Weights of a small multi-label image tagger: activation gelu_tanh.
Rows from block 9 of a small multi-label image tagger, named by matrix and row number. Rows with one number within an expert belong to one neuron, the router's apart. Each number is 128 + 32 x the weight over its row's rms, rounded and kept within 0 to 255. All counts start at 0. Numbers have three digits each.
Before each expert's rows are labels from the 100 images, of 14976, where the router gives the expert most weight on average: "responds to" is what is common among them. Only what is clearly more common there than usual is listed. The data: Sentinel-2 satellite tiles (TerraMesh).
# router: slot weights (model.blocks.9.mlp.router.weight, 4x192), inputs 144-191
# up: expert up (model.blocks.9.mlp.up, 4x48x192), inputs 144-191
# down: expert down (model.blocks.9.mlp.down, 4x192x48, transposed), outputs 144-191

# expert 2
responds to: snow or ice; main land cover: snow or ice
router.2:098107143124153103123107110132152114062121146148116069155123097080121168143139129110019163110188107127171134122147130148128127077088088099131090
up.0:180147208119159140178131082144112185152165097098169084127185111147131143176126144124158057094098083180127085128144093108117090150132122083125105
down.0:156159125132155076135075130111065105161100136138096111147102152132180130126161125105095110093128144106157116103121079154099166130194092163132083
up.1:146179124129145133165131122125157114116152155066117087168194125093167131115147169133077075121094068126095093140144116096123097168116070121152092
down.1:087128093160164100126134096145170086125111152146073098128127163121199115156118065110094138113173128125197111125140097201114142109120143106126143
up.2:151097147107175128103108118119153201138149101130129058100188140157112133142117105068098112161141151141139167145154138107152144106165178093102149
down.2:111213181106101174126134112141086144103109191130131148119146119118142074104117117109086130107149139073082056125140036146172137127139094149066123
up.3:200212138126128071188140107132132139114146108106141102145200110157124130067135173126029137096108118166155122133086104121139145126141155105162067
down.3:170203132153075104185140074174099106107193118074143176130169112156163098110134139070153100073097128158109088161106048092141136183164145115106103
up.4:172192166136103075200137069145160135078136116106151076112140157142075125118118120134028130112061164174159070174081107104144092197130102113104124
down.4:180171119158112070192110108104156149046173164054141191117124137095155122144166128127110138085069138150160075161082078087104124185105071145110115
up.5:103128110142143145097124147132116124139097120114103120167138117112113109110151102202127075124167120142123115199127095135057107112116142211130123
down.5:137085117133141119147164158091079174187111101115190135114065183100115121049103086138094104195102197121127083033141124155122162117116114123140160
up.6:160157140132100185140213128182094111125088110174160154111098140159140094112136096167089126071089091147135070130089046112103155157067158138173082
down.6:103144130131084159106231153086116117085090165153133170100171157154239090121149139143060178132147102137115130134103120097157167147151138176174106
up.7:117128159122074188142123142150133078165077165132111197092088118178116163134059147120137198152161129130134097131122147136141151111070134141056090
down.7:135103081119183090103153183098125144169092095133128081179078119085121117161171104139159095114078082096127151142188168165079115123153100107209109
up.8:106102152104168143153122110098174129135175074129179101086141173119137132239115079047124175194143179123159146104115147084182172133088167129113155
down.8:105186143078131181118151114161125134152081154143163149097141138133126120126122146135125191108172130100085082133148092150157138100061109101131118
up.9:160137099131171084098147119157165189105148104151105149135123145149101077107145088070043133138158121121179112140084068110109150179117118101078188
down.9:108063082142184104121112114102130133156099104175100090131083207115115166130127089168077125169105144139209124115122164157090135122077125145185133
up.10:148165141116098105182099089142170136109166103133215178104145119155131145097068155139131147126077131177156063102090088124184124142085163092113118
down.10:163142094134159105157167093183172094177103104144120126133112113136123156162105078076154131098136104134155137128106115096096134155107126032192102
up.11:152178170191104153140136146121122143114081168106125141090085149130137112172130127097152094127095109081097126073098087124141121179144159123146153
down.11:161061113169149089157119121110108149164134127119150155157089199112100100109118098159092074152090167119156130126145118149106175145106157164140129
up.12:121146112101178100121120110092099149112091193100071137203081136085182117138114150124089154134085082104107064149083105168081153137096070126112086
down.12:082077091127170138159125116127182110154080097154085121126077141145116152131122077157101151168127164187179088154108133147092109129076159077122186
up.13:120150156148112146160148123107132162109159143106174094035164141179086095106091110156096144128051150173119084151083099128096113217130136110114176
down.13:130082108157122110139134107163115060092168123092147120165129139126149183168215113131098084098140113169128136114113098133128116138107098187119076
up.14:116129134112097178139134126140135094171050167131109217119074130182131144100060140120149205158133129129155086103123137158145165119070127124058118
down.14:136105080120191114102139175117115113173084122125124092168069126092155135183167087140161093126101072101124178128200172144089130115143094106193094
up.15:108134230121102174111125116123123111150137203154085143106126121183100074131045117079143189158167133108128102152138145088129135117072156155018147
down.15:126129113089166113106171157120093153128158116133068083155109115124120089165175105089155096122090096093124139139168139137075079132214152109144156
up.16:095076122107183142157117108117197090146114081150185118086115176108130166235120070115148182180156179116175152103116158095178165127085150123157162
down.16:097157125089161172104169117132152140157079160157176134100117138108087132134114132165114198119167122094093107105165131143161143087053088099150130
up.17:155176141124147133168117153107135164136100121166149123078184111179148196070104142147139079121117119138152126117136115143143104113151130131119076
down.17:147198122149124106198086113131088121147074157103118145182116121122150093110143116097118087110096130122124057130137065168109135157185104148111129
up.18:124096108114112173106113192083055154139144104150186152076102131125191140120150144181148120146108119115091165123119136157119125121148101164156073
down.18:107081091129124112128085156080157096143063124082165124172119141098117144112157147185121131149130144143101115110163158181128133112108075180121116
up.19:132121101150097130099129164080073113113150113129167118126121139120171117154170139142127080087083093104077171100133123147130058171186124173164091
down.19:107091117132126138122078148077161120122029110102181169120105156099128124114174148190128152142125159163105119132156181143146137130067059169139119
up.20:132169172115104160155124183125126072085100134142125162090115152204118159129134082131096057135135072112131136096107063135131172174172166148150098
down.20:191138131163105118165161134141098128147149168104138177113150124169135108124071078078180090078064122140143144139077082100095146209145153089124102
up.21:098106168106142121149126119112177115132162066141163126055167138130133143187126108061130156190160186113151176129129158100213146123127158139077140
down.21:105197115072147145136152106165105150150093191138161146120134124129109127105120133125114152095174141102085073129141067161153131103072126085111124
up.22:105089119089146115144199116096100112166166174104109104144103181104104116123110095132137159183149168099103148106127146096043110108093131188098089
down.22:181085112171097107115107168073098166195133155097120178138118182146145107180142149080178090148118117099139179124113117136104147178185108139131106
up.23:120126131147109162087161122125098166150165109158154141097165162149139096148119121137097118119134119143101092160092115159122141167108150149124107
down.23:184133130142115100130124106120138094159119143085170167130099173157148116094129122195116108104157160165115093128084123154142190172065106177120121
up.24:143115182109187110120121092105150189129184099109161062131181170131110106192119096029084146167133169117153148129147136077172164127123166118104150
down.24:086198168081098192124162113157090150109110188153141139091153129154118105112109146120093165096159124098089060134152062128147127118103093125100148
up.25:122196176111140092138119105141178127117157079147134145099190098147082172088134159107129118119126141118154177132123123097227122128153147131072098
down.25:165188138111099105171122094155062127161165166116145147136150128163121100103109121097128123067158121118086105161103053128127151161121134129104078
up.26:138197187094122131105120157083108144095110127170130139099144104148157146082140186177146100090126082119111124134116125176188099107178068140109050
down.26:140126109166115090184043122075124100125081153081141158174096150122143104120171144160081092099085119145113094145100107160077150191156077200136074
up.27:093088105139093159092087189120120124067141163130124161111104109165119134071132133099070082143149113097085111123082068107120176142121067107108141
down.27:130144122135076135121125153113171110096144165047128172125156087121196084159124156070168118090127090115071165127109119117135088154169083114098115
up.28:147171105106140091116179129105144091127081190129159150146136135180180112154105095160096201141095130136166122065099112080068139143064144162133128
down.28:100142115096159127141183057172154132109123087133104111148170155149139152100085066125084133092112188167175085115144067130108145097075127161119155
up.29:108121155100154135157124126114175113130144074143162124061144127138130151204120105062138166193160191119151166112116150113212147119117171138079142
down.29:113188123076153156146153108150106137170095192129153152128140134115128121129116124128111149103162130093092063133154087177148152115074119095127113
up.30:167138150095194152107142130171061155146107146057144099177132121186140100112176139144061124143083133099153076161126111062080147126129150110081057
down.30:169117094172119085154153131087104139182123190134095162110150170174143138110136108093136058095065142139175129131086071149063143185169106137122109
up.31:097135148129131172147173112147133131171108134137131202104131199143158060163106144126144086084125122154125093161117077148085132187149054125135085
down.31:114119092105206117112155144136123148184078156179067092148069138131095137138109076097136121174093137077167075085173130177102113098122150107155151
up.32:158135123154097183191191151109115168117123110116165145108123161154178099156152102151100114124121123156121054106087110184146115181150200140155152
down.32:203099091160127048175107117124106135158165082102145144134150138140189101138105084095106087153121144172150164151090088145082192180138184085147125
up.33:093082130097186155127103114122157178121172090144123092095122186129141109222124084051099170218130160105172151119095131100142174141118175101117154
down.33:092190153108110200120153108138143142130088176122175165103150099123120113140100153105135149109158112103076066118151084152170128122069082108088124
up.34:087097131109104192120106186081088129172128125171167167058133135168167162119097124149143148192143134101080143117124138164142126109122122172115089
down.34:115124081109150103147098171074126131183050157104161137184102134087115137108124124157156094137086148112117074118175144195098127123128083144139154
up.35:096125220157088158130161141101119155112141160129115174063137155141122065146095123130116090153105145152110125164080096137059113221112082140082127
down.35:141096121170096147165185079167114078104104157144111128141127151164150075148129080124112076160103091171146153149096122085121109180092145137094110
up.36:157113119115179077136156155117126171150092197124096153101100170162069117105124111113137100110125179108165130085122109149067088187110105126082144
down.36:147092161130119151060168187081040152145169129137138108075140144146100095162136152134144156127145111095129188106128155107126134128138169155165106
up.37:090097155081159194063131195074106178126140160101114068147168170162103107082123125162123132142104123115117124126072147065067152141166089127161131
down.37:096134143134128122185113099111105149166117178139126120126129176162101101060099084162105108139109192178178046142118082154090136148109176152087161
up.38:109137134099104175123137131147136094158054163155115206120074128220137138100052146131151205150133120125155078074123124155150160113067138128070113
down.38:136085075117182116108139165110108110176089114126114110172080110069146128172192089122155093131109055078119161116187173153078125111155093112180105
up.39:116130160120081172142119123149146088157076170147106205121110116183106170123056140108137195154148131126149096129131140135146157111083127138048090
down.39:130117095098188094093160165109090144182094107142108101159074119102144121159181103138164089126071066094141155122177161153065117125169127093189123

# expert 3
responds to: snow or ice; main land cover: snow or ice
router.3:168149151130129109133123124081081153186127185155144110089141193173090122144120153157145180134142149077133109159147186143097135131123192185117107
up.0:100113194132184150056165169038126147090097192180133113123137185156165098121133089122107158123167065111119143099133120079113123138113102212153093
down.0:149065141174126131095150121095152138146127096143098132130122164099148104174120130101104141127111100079154204080150154103130135115144100113134109
up.1:118184135223088114130166099126089135146154110098188112135208138098112127152143133133142126136103119140125113146154173116149124150158142197145119
down.1:111098132148109148126100119059183098079129120076163168106177092126140137164122141089126115113162109140074154152126124140185110125078061108082087
up.2:141078125132129117129142185087130057137093095074111042173063162156114100136146123159089113137117146180118155133087125153101112150197136119161110
down.2:080148169101170154056122112129154183145141137182094120080203137093059103139046112128129151141158165081149124109174130121168145086107161090118195
up.3:117116109109148134080150146105125155067101126157092114134152117057121146189147093081067135084176077085110122107087113128168129075080041084093136
down.3:140101102153107083177163126102174069119113133107097131183145140183131156096152121149080127077122149210155106163095102135092113143091126097097090
up.4:137167094132105155132162089190135124141106135129130144219127079103166148146125125166124133109104075165141121134143113108156141103083093163161102
down.4:146223126130130145126187092175093152153107167144130158108148148128086123076115111150155114132122095083136095175130096072155156143093094164138090
up.5:099154112110146126086201119133125129070083117124119156128078139154109103140162097045058130136147136147145066085096116186163099114123133113078146
down.5:139110143125139078130151087093140090154162132124073100138137163166105114158201130126069182106109074115143163166067136100088139168120115154180103
up.6:100156140146122119142101071187174154118154119159134162106166121057147166174172132073134164114137163101163112117136135129152160102089094147067155
down.6:059154184098128186099127137112119158069120126164132127080124075099104128106059108142109133164156155115110083096184117147187092065103144134082175
up.7:129044068152128106092166147080144132107107094154171089132090184082114102174177114153083135180094151142140148139110116134137121099051142153178134
down.7:140055071135183095100199180089124098182079142135124091164116155166112148150148095185150156138165110114126151134104187155090120133120167123216129
up.8:092141126078202117076220136127165137108086130143119116138152164105120163170147128093139135158105133085172155096147121137182059093098108100102151
down.8:138111166156081150153114109096174169153133141118166197096159168125122086104065102105178057186108172116110113119150061062182175165085100147079141
up.9:087127086080149098141158148115099118144097164129052117196096084109089135102120103114143103196136172106109139124156172158114074092111103181049091
down.9:113149087114175125109185137126073170129113170165055060170121095126149131117117095111137090114104066091157117141149100132071079137145140143133113
up.10:124115056122116106101150173102127162119131112198127075128159174152111124124207106121087148118100134112155113135065111131107141148153069138137122
down.10:180122150172094105177132083131148112170132088105157183123141183160125119110120124111092129110116159155148131124077083099109196178126110104124100
up.11:113115130103170122104153186067094125115095157146133094142134151144193129119131073145083142141148108102127156065141150113118136105127125196149058
down.11:115075161140132124088170162060136168113143140172095087103125152110127098153102130119099143142090109051161187067131124123103117113139120145141111
up.12:102120150107152116161197124160112109128141094068108101127095136137111093166120118117099070062127143118088101134105086156096075113083060072120128
down.12:164130170150151088125177098115183092150155118183124151134175136167145144174155128102150135081119116122202156121102111136077169166098131129141071
up.13:126096104092154142055132151152131126130152082127133067147122170096109108184159144107143145142104121113117146110156157100155111142161109092178157
down.13:111120122075109144137086167088140169090076112124116139111071149109154141106119144115088137192142176133124085074091057165150159111085048126096157
up.14:100125115093171130076213128132187128056071142117124149127161128093141134168150141107128130109129103091138117088135085116206072131109100097094128
down.14:128104146163087139136153098126133174150130148121160185086148153109103094096084125144159095187103152115095115174183115096191152111053118170094136
up.15:156124124098186069104161090107146114160118190126130129151133137139165145099107147114139133107155115101132184106204160166155081112088172119163131
down.15:152070131115106115145083149068141097157137130081131109132122181177112134130116115135079121169160189164106134153078081141100161130128139122131130
up.16:142120199116133145109157176088089090128098111110104071156065092178112107131117156129113136158185085163066144156089155151136099133165161130128047
down.16:102093198108145156089142140100191165130098142168108111071151134105073120126028115115101134156161174092154130089163124113155144081094140072103177
up.17:123078062061156104143164120102168123127102146103131140123083179120183147126121085141129145137152154148143136087148108155146130123083179087173195
down.17:179084132142130079182148139111101103179097150102160108162097159179106110105116107146103103130131145167127130146091146148079166171124176124138105
up.18:073158112135115140084174136106132129077119117129158122073141124126159104148139084085037119136104061115118146083087088112197130111117120125125125
down.18:122094123105120151144147159104059167095165117151147072134125135127108143111149116209084137140094133167104110143149146150126115114163174207141178
up.19:131139125098069148140149152127108139169164059129170105112121174144094070131103120159150146158104157144093090085136136077137125155079126148160164
down.19:140146085108101096153094119135152109136101161081130177147152104126189123130138117047192049105158129137095139112099100115130153161147090126119116
up.20:146098159119181104102141137089111117143113165152078089161110100170176106098120126128101153134238083122090195151125177146115119095129140129132047
down.20:131083208131131138128124141093170138127129140157107121097145160142069089117054134118070140138131181107157122093134100111120153121125131112098158
up.21:174113110174162084082134095079175130096115162176144123133139127127146159145133152102091155106159056082150190135122162123166141127120114126189070
down.21:165111174169081134125141114099140115129177104123116177087156155133165087174109145083089134086129126079128178119096088093149171153177102110115102
up.22:117082143112155135160140134119147169123088083093126089189165126115138147094170088144087097051090129130161072111121101071107145089122016097141061
down.22:143119130115081114146143151115146060156106134060168160133083159107110118068157134131120120143164166145071084084113099131142147129132080130092130
up.23:166167155206071145139174125139123164141158108155152103133166138178102151140118141134139151118068119168155140106055110054107107198103103157153102
down.23:111130106125116116148080100131172106114105147084131188154138099082187147134120095044185053087134110141102113105142117131163129145118056116104125
up.24:116104097140179132119227136155163129063121086173098074143146120119147205145137131062097130105156118154213103131091084167152108152115090093167124
down.24:134162106133158112125217133164079104124110125152082073149117098149146122121185113133135120075106057127157148154109162160088085150196149134174100
up.25:094101126107151119093142161102094129126123178166094111150127173159141148051107108141116123151147119119100181091145144090105110123081131194142066
down.25:108084148113172131080178163072108171124110143199093074110088145104120124123092103137086157154118126057154153051158135134129144094110098133166138
up.26:100155136079158081136116093137139164126134142102073083147116077076093132145095124103112067140104136118130130149164139127144095093160095147045124
down.26:160127092136134106164156129160104121133128137101084094172095114149149149113167115091118118076107069170129106145081125143062096167141119100133107
up.27:090131107119172143081157104137174105077059141122100120169106055105176189122095119130109123113171042182138084095087072164163106075155109082157114
down.27:165113094161095104175142148139119069139115070115101153169095143172153149164199125093116116112104101176166144143077116123060120177199138115141100
up.28:158190160167102098201123099121093129121140167136119171154111108174171141092117165091117144089093151188169128110084112156110123189130143108087092
down.28:108088134116170138068108151151125154143128111152126091126106093060114155153108078123119115116142127081135147088182177146151092065100134164145136
up.29:091172132161157188083111133145159062100044161121106091195162097129123141080113113181054086122126063168120070121144112095131122081127107144167089
down.29:181111119184123092159135100106161051182112188072126157173148144143170115172172132101169106097125078119125150120097135112086126173126089134151092
up.30:073086134069181127132167169124099139132076161120040093151074162143109101115101121093125113186144186112104129104152162152123053120131112123057096
down.30:125146083138169130122209139134086159133114130146077089160121097096157121130127090075168071120108056080159131139158107124079090135177125136129120
up.31:148140177167134147070137176082103177088110157186152110105166177154151124139166137116079152104089062058178124100100120082117152169170104183146109
down.31:171092141169095115111180140095138089145133119116113178128128157148170081166164165099125130093115096073121207114104140095125142146183073117136085
up.32:112106103108187126130157110139168115073085093164100075129136114125133176173154090066096149130152105110159075097134131134182135090109128100132105
down.32:127085095107159133141150182117140139174088079129143104103125196129106110134116085195076153199136171105155092102164116163085131097123173102150160
up.33:112096086146126107120156154138104108153110153177112101167148125172167173055119084129107119140157109145122147103141146120100110117070104193120074
down.33:103100167096148145090135145086130179101117137178120083089093131121128145109084151148073190141123139092147135046134127113147162086108101112139136
up.34:118110098133130110111144148119108107142104141185114097184144109163173143079124092124103129151163104133101137095144152107116124104089118189122072
down.34:108101175118155147093139151085121185103116109177125086080110142112141144128080150142076172154096144087165149045129113109147148094119102103137148
up.35:117144094078176080101150122128130158122122141129073086168099122096120138184117139079108105125065146106119179085159150082152086150110064105071133
down.35:146116090155130132159170149153095099144093118141071085136086104149160161122187098098143108106110068129166141137096136145082087143185137080132104
up.36:149180099183164079158131066163109134122156091167100081167149108138134155114199129123089104071101060199210141152101116141088136141142131141175076
down.36:150088075160157100134160093132152104184129130088148146150131137071145133178135085098177071105118096099129164144169153111107122136127104122155113
up.37:099148115100094160109123162129073159097125090179098105144107126154096095141144141135122112154077119128123051142120084166113125141199125148101170
down.37:172147112113133080147179141105162214159126081114121161112148167125102110082129112120111161102112176116151143125091097086097181154157105082145162
up.38:143132117168129096192136048150129141123174149149135129076125101115149205150117111087084123085178142151167146165100120109101135126062129076135110
down.38:144110129076116088107148132098095136136194152071130106153142169136134093070122137146074146096175174138077136140123092153114160122136127137141154
up.39:165154161170157131093162135118179151080098146156106129159127150155187146160160135111079119091108041143146156101083069105145120159105082121168078
down.39:118182094058133087132128126149103133102145171106113085150142095158115163062125141155099140083156137170117097154122136155100120119106152144134120

# expert 1
responds to: main land cover: trees; main land cover: water
router.1:078113108142172155154078135078133176153096142140107153139135110113158103156135106123141080116079089139136108119118119120062136153135083105138149
up.0:197139127160090110147176107138116162090098152134125175178121157208116174107154148132104158092111105166153143137047066088124132200120117118115069
down.0:139082113171117132117137166133110097119107116115090064159070154135118139181172126138094153171093095158146137132107141159060105159128103144143099
up.1:094146115132074123208144129183143103139132070127170125126106105127126202152189103094122090112130096134168109124103086139060123085164080170146071
down.1:103149170089196153079076137118111164114088151144165110134112156138084074135044150166071195172106160084093106091164111107187132075085128108132183
up.2:111076106084162143076149113126148196074163113163090074115135119114167126128150116100091168167148147143111179188089153107113124097115127093105127
down.2:164097149113109102115176187083043137164142129105153089123126160186129102103162102182120142125106131109125201119083161121079144162186144172179104
up.3:136147131121150064119118109068185073166167134114181133101123180185137108177083140112141113158090147128139183116123113132178132153110108141129120
down.3:166106172178058120166180133092110100126141152100148139120139163186112131115141167157077145101126116163134164156074112103106156182134122147126084
up.4:153210155154081127171106092114117143098111191104157181110137124139155121122141201154152144132149113152105128184095110155140141191115150131095140
down.4:101153104118187170097194144160134108124051110183073129164083110105133126125114092115142118169133104061180076078197099162160111081142123108138147
up.5:198137164151094133149138105084125156175173108074223156106131140087111109155143170136154153130121160115108143144152167092172135133109115166141114
down.5:115138116100161130154155129204131092087129092133053058167089121150163147143152091094071126110115106140156104111100088162077056119158158069110117
up.6:085105082067168108108139182103150178093140113136121107081177114150146149090087101089118110122106177124155187110134126162145099104134094066088154
down.6:136090151116088090113106153095093108139171162089157078133181131156112164118144147182117114108138129132113210163135199094096134136177161211146087
up.7:127083080189106103179134155072149084094155142108135159100158130110156116168155118094115115103100130153138139140122102183090102187131078120115137
down.7:107168166054096148142118145158098088112133054087164117143094080162112129118132161155119147144156155132084083112158149166186128049124159139102154
up.8:198162121141055147165133128106108129184139148070173152160123164144127122151141180143161190111093132144097127111099118101120139199161132156159113
down.8:091159111117174140104164104199181075049078106162071120163076091096148170153150112079100145134142072132146062118129093140142084097104127091090129
up.9:150128150164129122173147110084157149185151103113237166057169148089134128146125134125152144128125170126135119109147141106155150115108114162153130
down.9:146116114101142133119146188175098098085111089133060071158076122157157142119170100102087126134132105120147130112107096180095086123195155102114117
up.10:152132151135064140132152151129155151098171109093147113093087160123104136146183101087085149148152136112099134134075144137102148139124133186088151
down.10:122126142087120159122122136144159181118108185128115184107155150163103025073078139162139152126176167099127139168127079140155150118121130155128190
up.11:091100095149127141089148152071092119109113153096130107072115172176145094131113117168109126155160120149079167147130134142110109143124114136142107
down.11:184072134193137078153098118092134154196137135059163141155185193110149098165138094139119131140084133149142159140125144119053161146102167097166155
up.12:132171094156086137181184163168126085127082090120136111149158118130118109072172133227137127094117122212108079141146144126107078130156102158163145
down.12:125086107150220125092210140096142132179084165152117112147118142115113123181084100091180099134109110077156145079177158129111119109098131068172142
up.13:197166127164023138185148142097115119185159133083187162126123155140080143142136181170162182160106123156097120153094114103144144188163150174176107
down.13:093161093116212151108193101212168066095079104160076100152101086105149175173140096076135125136142069129149086101134112155155087106102138055116136
up.14:217090163189131115152161071140112144109134132074149127185126151125166149158122141094099146070105093146128126159073076065148157173108149099145097
down.14:183125144164085065143124083115129126110186167099125164155143126145139099124153147080099112101119088145124171162070114070095162189121122141111085
up.15:108104086101195130100137084162172180109132107129077074135128118089165153167188081061111140106169123123126149177109161142098137099140106086137141
down.15:157117160128096099127161185098033136134142122117152112114119157187135117080181144219097149121104135130118170124077131111088152186159112188182077
up.16:175121110131073117132128131112120108080153169064074147175167127148177121071057178137096105116136096179066157129095086121123126204128154075116098
down.16:174102149175068131090180161076085141132143135129149155099127165178148092109156155147149152145138111099088171130093135111154205167127136138140084
up.17:193177171148051140151115137124074119147154127109152106146183130201112147103085140116119103087130117192069052114088075113150156163135102160103068
down.17:141121132155167117126208103106143134163120173184076094122142176162123130138113120134116157090138105123177146163096125106081157163087110076162113
up.18:176083117105072153108150152114092157115155133117134114141077131168056076121124157141095101094122131131108156156101127072107099125076115107102171
down.18:118163154097131158154175143154169141094112113102115140109138088110128148134098103111163141166113141113135074110108102155146129115160149065073204
up.19:184120109145132104111131128148134129090101151098117180131123156181096105092183161166131102099136103159092130197102120125176134196063160124135112
down.19:097078108110154157060151226065115144158084116163120113096125123115173136117133122137150137148156129046143176111166155155139112058203147129146145
up.20:182101149155084173142129148152081138111125095125194102133087153192119122101125119145091128068099091208086061112091092079100160171126133170186154
down.20:117140132152121135111198070123182151113104183147096154109173162148111112158129118118142154093145120167115098174106107099135137161054079078113152
up.21:111172123129075130139166114172131066115137046155143078128137150145103154125156128168116120107090136181126083123139106080112067130166113166155127
down.21:093085107126181116127219143094139144156098169154114083133112152096146116172120073108163098140115122095150148088163165154105122118149140110152133
up.22:154123178113129127112139148133129133159144132125140098142162148144069141123124162109100117104128165115133139121154129098127070147094090100102108
down.22:132127131094159088122173135146092179138173145133095077129170137131167121124121101095148091096099137082139155111181117130103150112225183136139135
up.23:175166135153028156178139132102125111177137133078183175118125158148098151140147184174158184164122139160097123187097115126137133180147139185145101
down.23:097160096119202156109191105202175073091061101169066106151093100099160163172131082071130121127147066105156085096136111153143090109108141073127133
up.24:114147106143086091186145108177087137165182080088166130172115131102133168147160098058119074129114085132101124127108038157066141143123077154133049
down.24:089100175088156180032080166102147125103102142157148093087155155144082114158073170175108223167166133091109173099143169097184138068109119141149165
up.25:099082094110131205115143116172160090079127087125081117102145109103138172109159125158115145157168115185113154181091157133162096099117139098128124
down.25:167109119169139084156201157114083131180172146119143102159160149161128127143138067124121062106038104124160174123090127108066109181145159105152104
up.26:183150154184036119186137152151072154136147094149188160164119131185063147146116145144117118076109098163099075142096058074110152169114106168183067
down.26:102156155089147158107187120159173120104145126153101083095142132167118095152100128146081213139168144151105100127110102130120127115108123064118198
up.27:140167155118132108126141144139124140162124133121149095153155151121079156127132154098096111083138158091135152110155107108131054130109082126115097
down.27:141133135089171111103175148139098189149190147149076075128169120113158103136117097091173076105099131071148148098184125133107141114220190107153153
up.28:128130124114121155119149141083116139086106168114117080143126141153144141132139148131105159116088110126169158102091157124117090103099088117143044
down.28:108167153117150126119141151135079132092091120194108090068136112188101149116136127176074185107086119159197119088106167148109127123119170135133143
up.29:179117191180111096093158072087173111118095163118135152131116210171105115140150156130082145070128084130080085129064072117101117152093100111149096
down.29:171118166139132103131081155144065089143170075150120085125124125145094155178128133118104153089086093113181177105116156133087126123166135110143058
up.30:159116138169098120178126143084145143167145120107215202061153158117130102103142131162151128145116167140105144151143144120129148171141127150169135
down.30:115129104081177140095136171178106087083088078149054081158071091133169160140160113108087116159152092103139121100147116191130078071172155090119114
up.31:096135127164094129147157102137112052131104079166135093129144144148146092110165141207119111104113118183142130103152167092132057128128123172193130
down.31:122118070144184107171194126098142157190100146109150131158145172093148089154079060097165063135086158106159107100146118162108124137130158084128167
up.32:117142067094101102139172143108107093122130071110123126128163127132169097066168106149124126093132169158113119093139124120131083111168108149136168
down.32:097103132145163171147232155094134141160112133139141102111167133110124120187088088125179077158078129114164125113167164121117094141146145108101141
up.33:104121127120058177127141141167152094127145056077154128095124096127125115096138103205132127105150135154073071156045143157135133103129134162169175
down.33:151172117148206104170139085171121167146103144155092122167126143112118130141062090073126077126028120121176098097136083127113111140089157080116126
up.34:178169154110102116137111131123108135043088209114106163164167100148114130091112184114121150083120119122119130159113085092151125148119112067079106
down.34:092146118129121176091188138098134137142089115180166136094098133089146114099135108135156132153135134077076085120179145124189106108109119156124126
up.35:176186132162056120202129140095097103160113181077177163195122147147108182146135216140163167126098086141135084100123116143131120181166136141134098
down.35:082181113102181178095182092191178082051094124163091127128120096095113154165125126097132151135166072122141087105141114113165071103063116074105143
up.36:173141160150052117156130146134085149136141113122195136167175131200116158107106129121126096091121105169087053125102057109126140175136070172149082
down.36:111172137110160136117181086184134128124132163174071067111149139168111117147102096109090176100137129150156089168118133132081120128104160088110146
up.37:143107135174106182143130114151096170138131102163111127143122183143067139097093125113054124144108139159145089187055101082093155168083096124112128
down.37:139098203136132149112088184067128165159114146123128164085143199155084061099074142172127137126143178096141120096116124145134185113141140137116175
up.38:150153184151093143136167080151102122109154144123114122104140155202122097115120130133041151175136118131119096176054058112152133141092180173161103
down.38:154134107130132111119180115165091140164175169130111067142179097159103175129127111133117151091162095151127185196116122134066120141137148134151093
up.39:132163128163118047141157098116153089134098181133159183116158160171122100134152149087137114050125075137120098134078076104089124186090146115139109
down.39:125087113150099092197165116113131143171195120086131147100163169145121137153132080070111071115093157177138151153092092101070105184125117125082121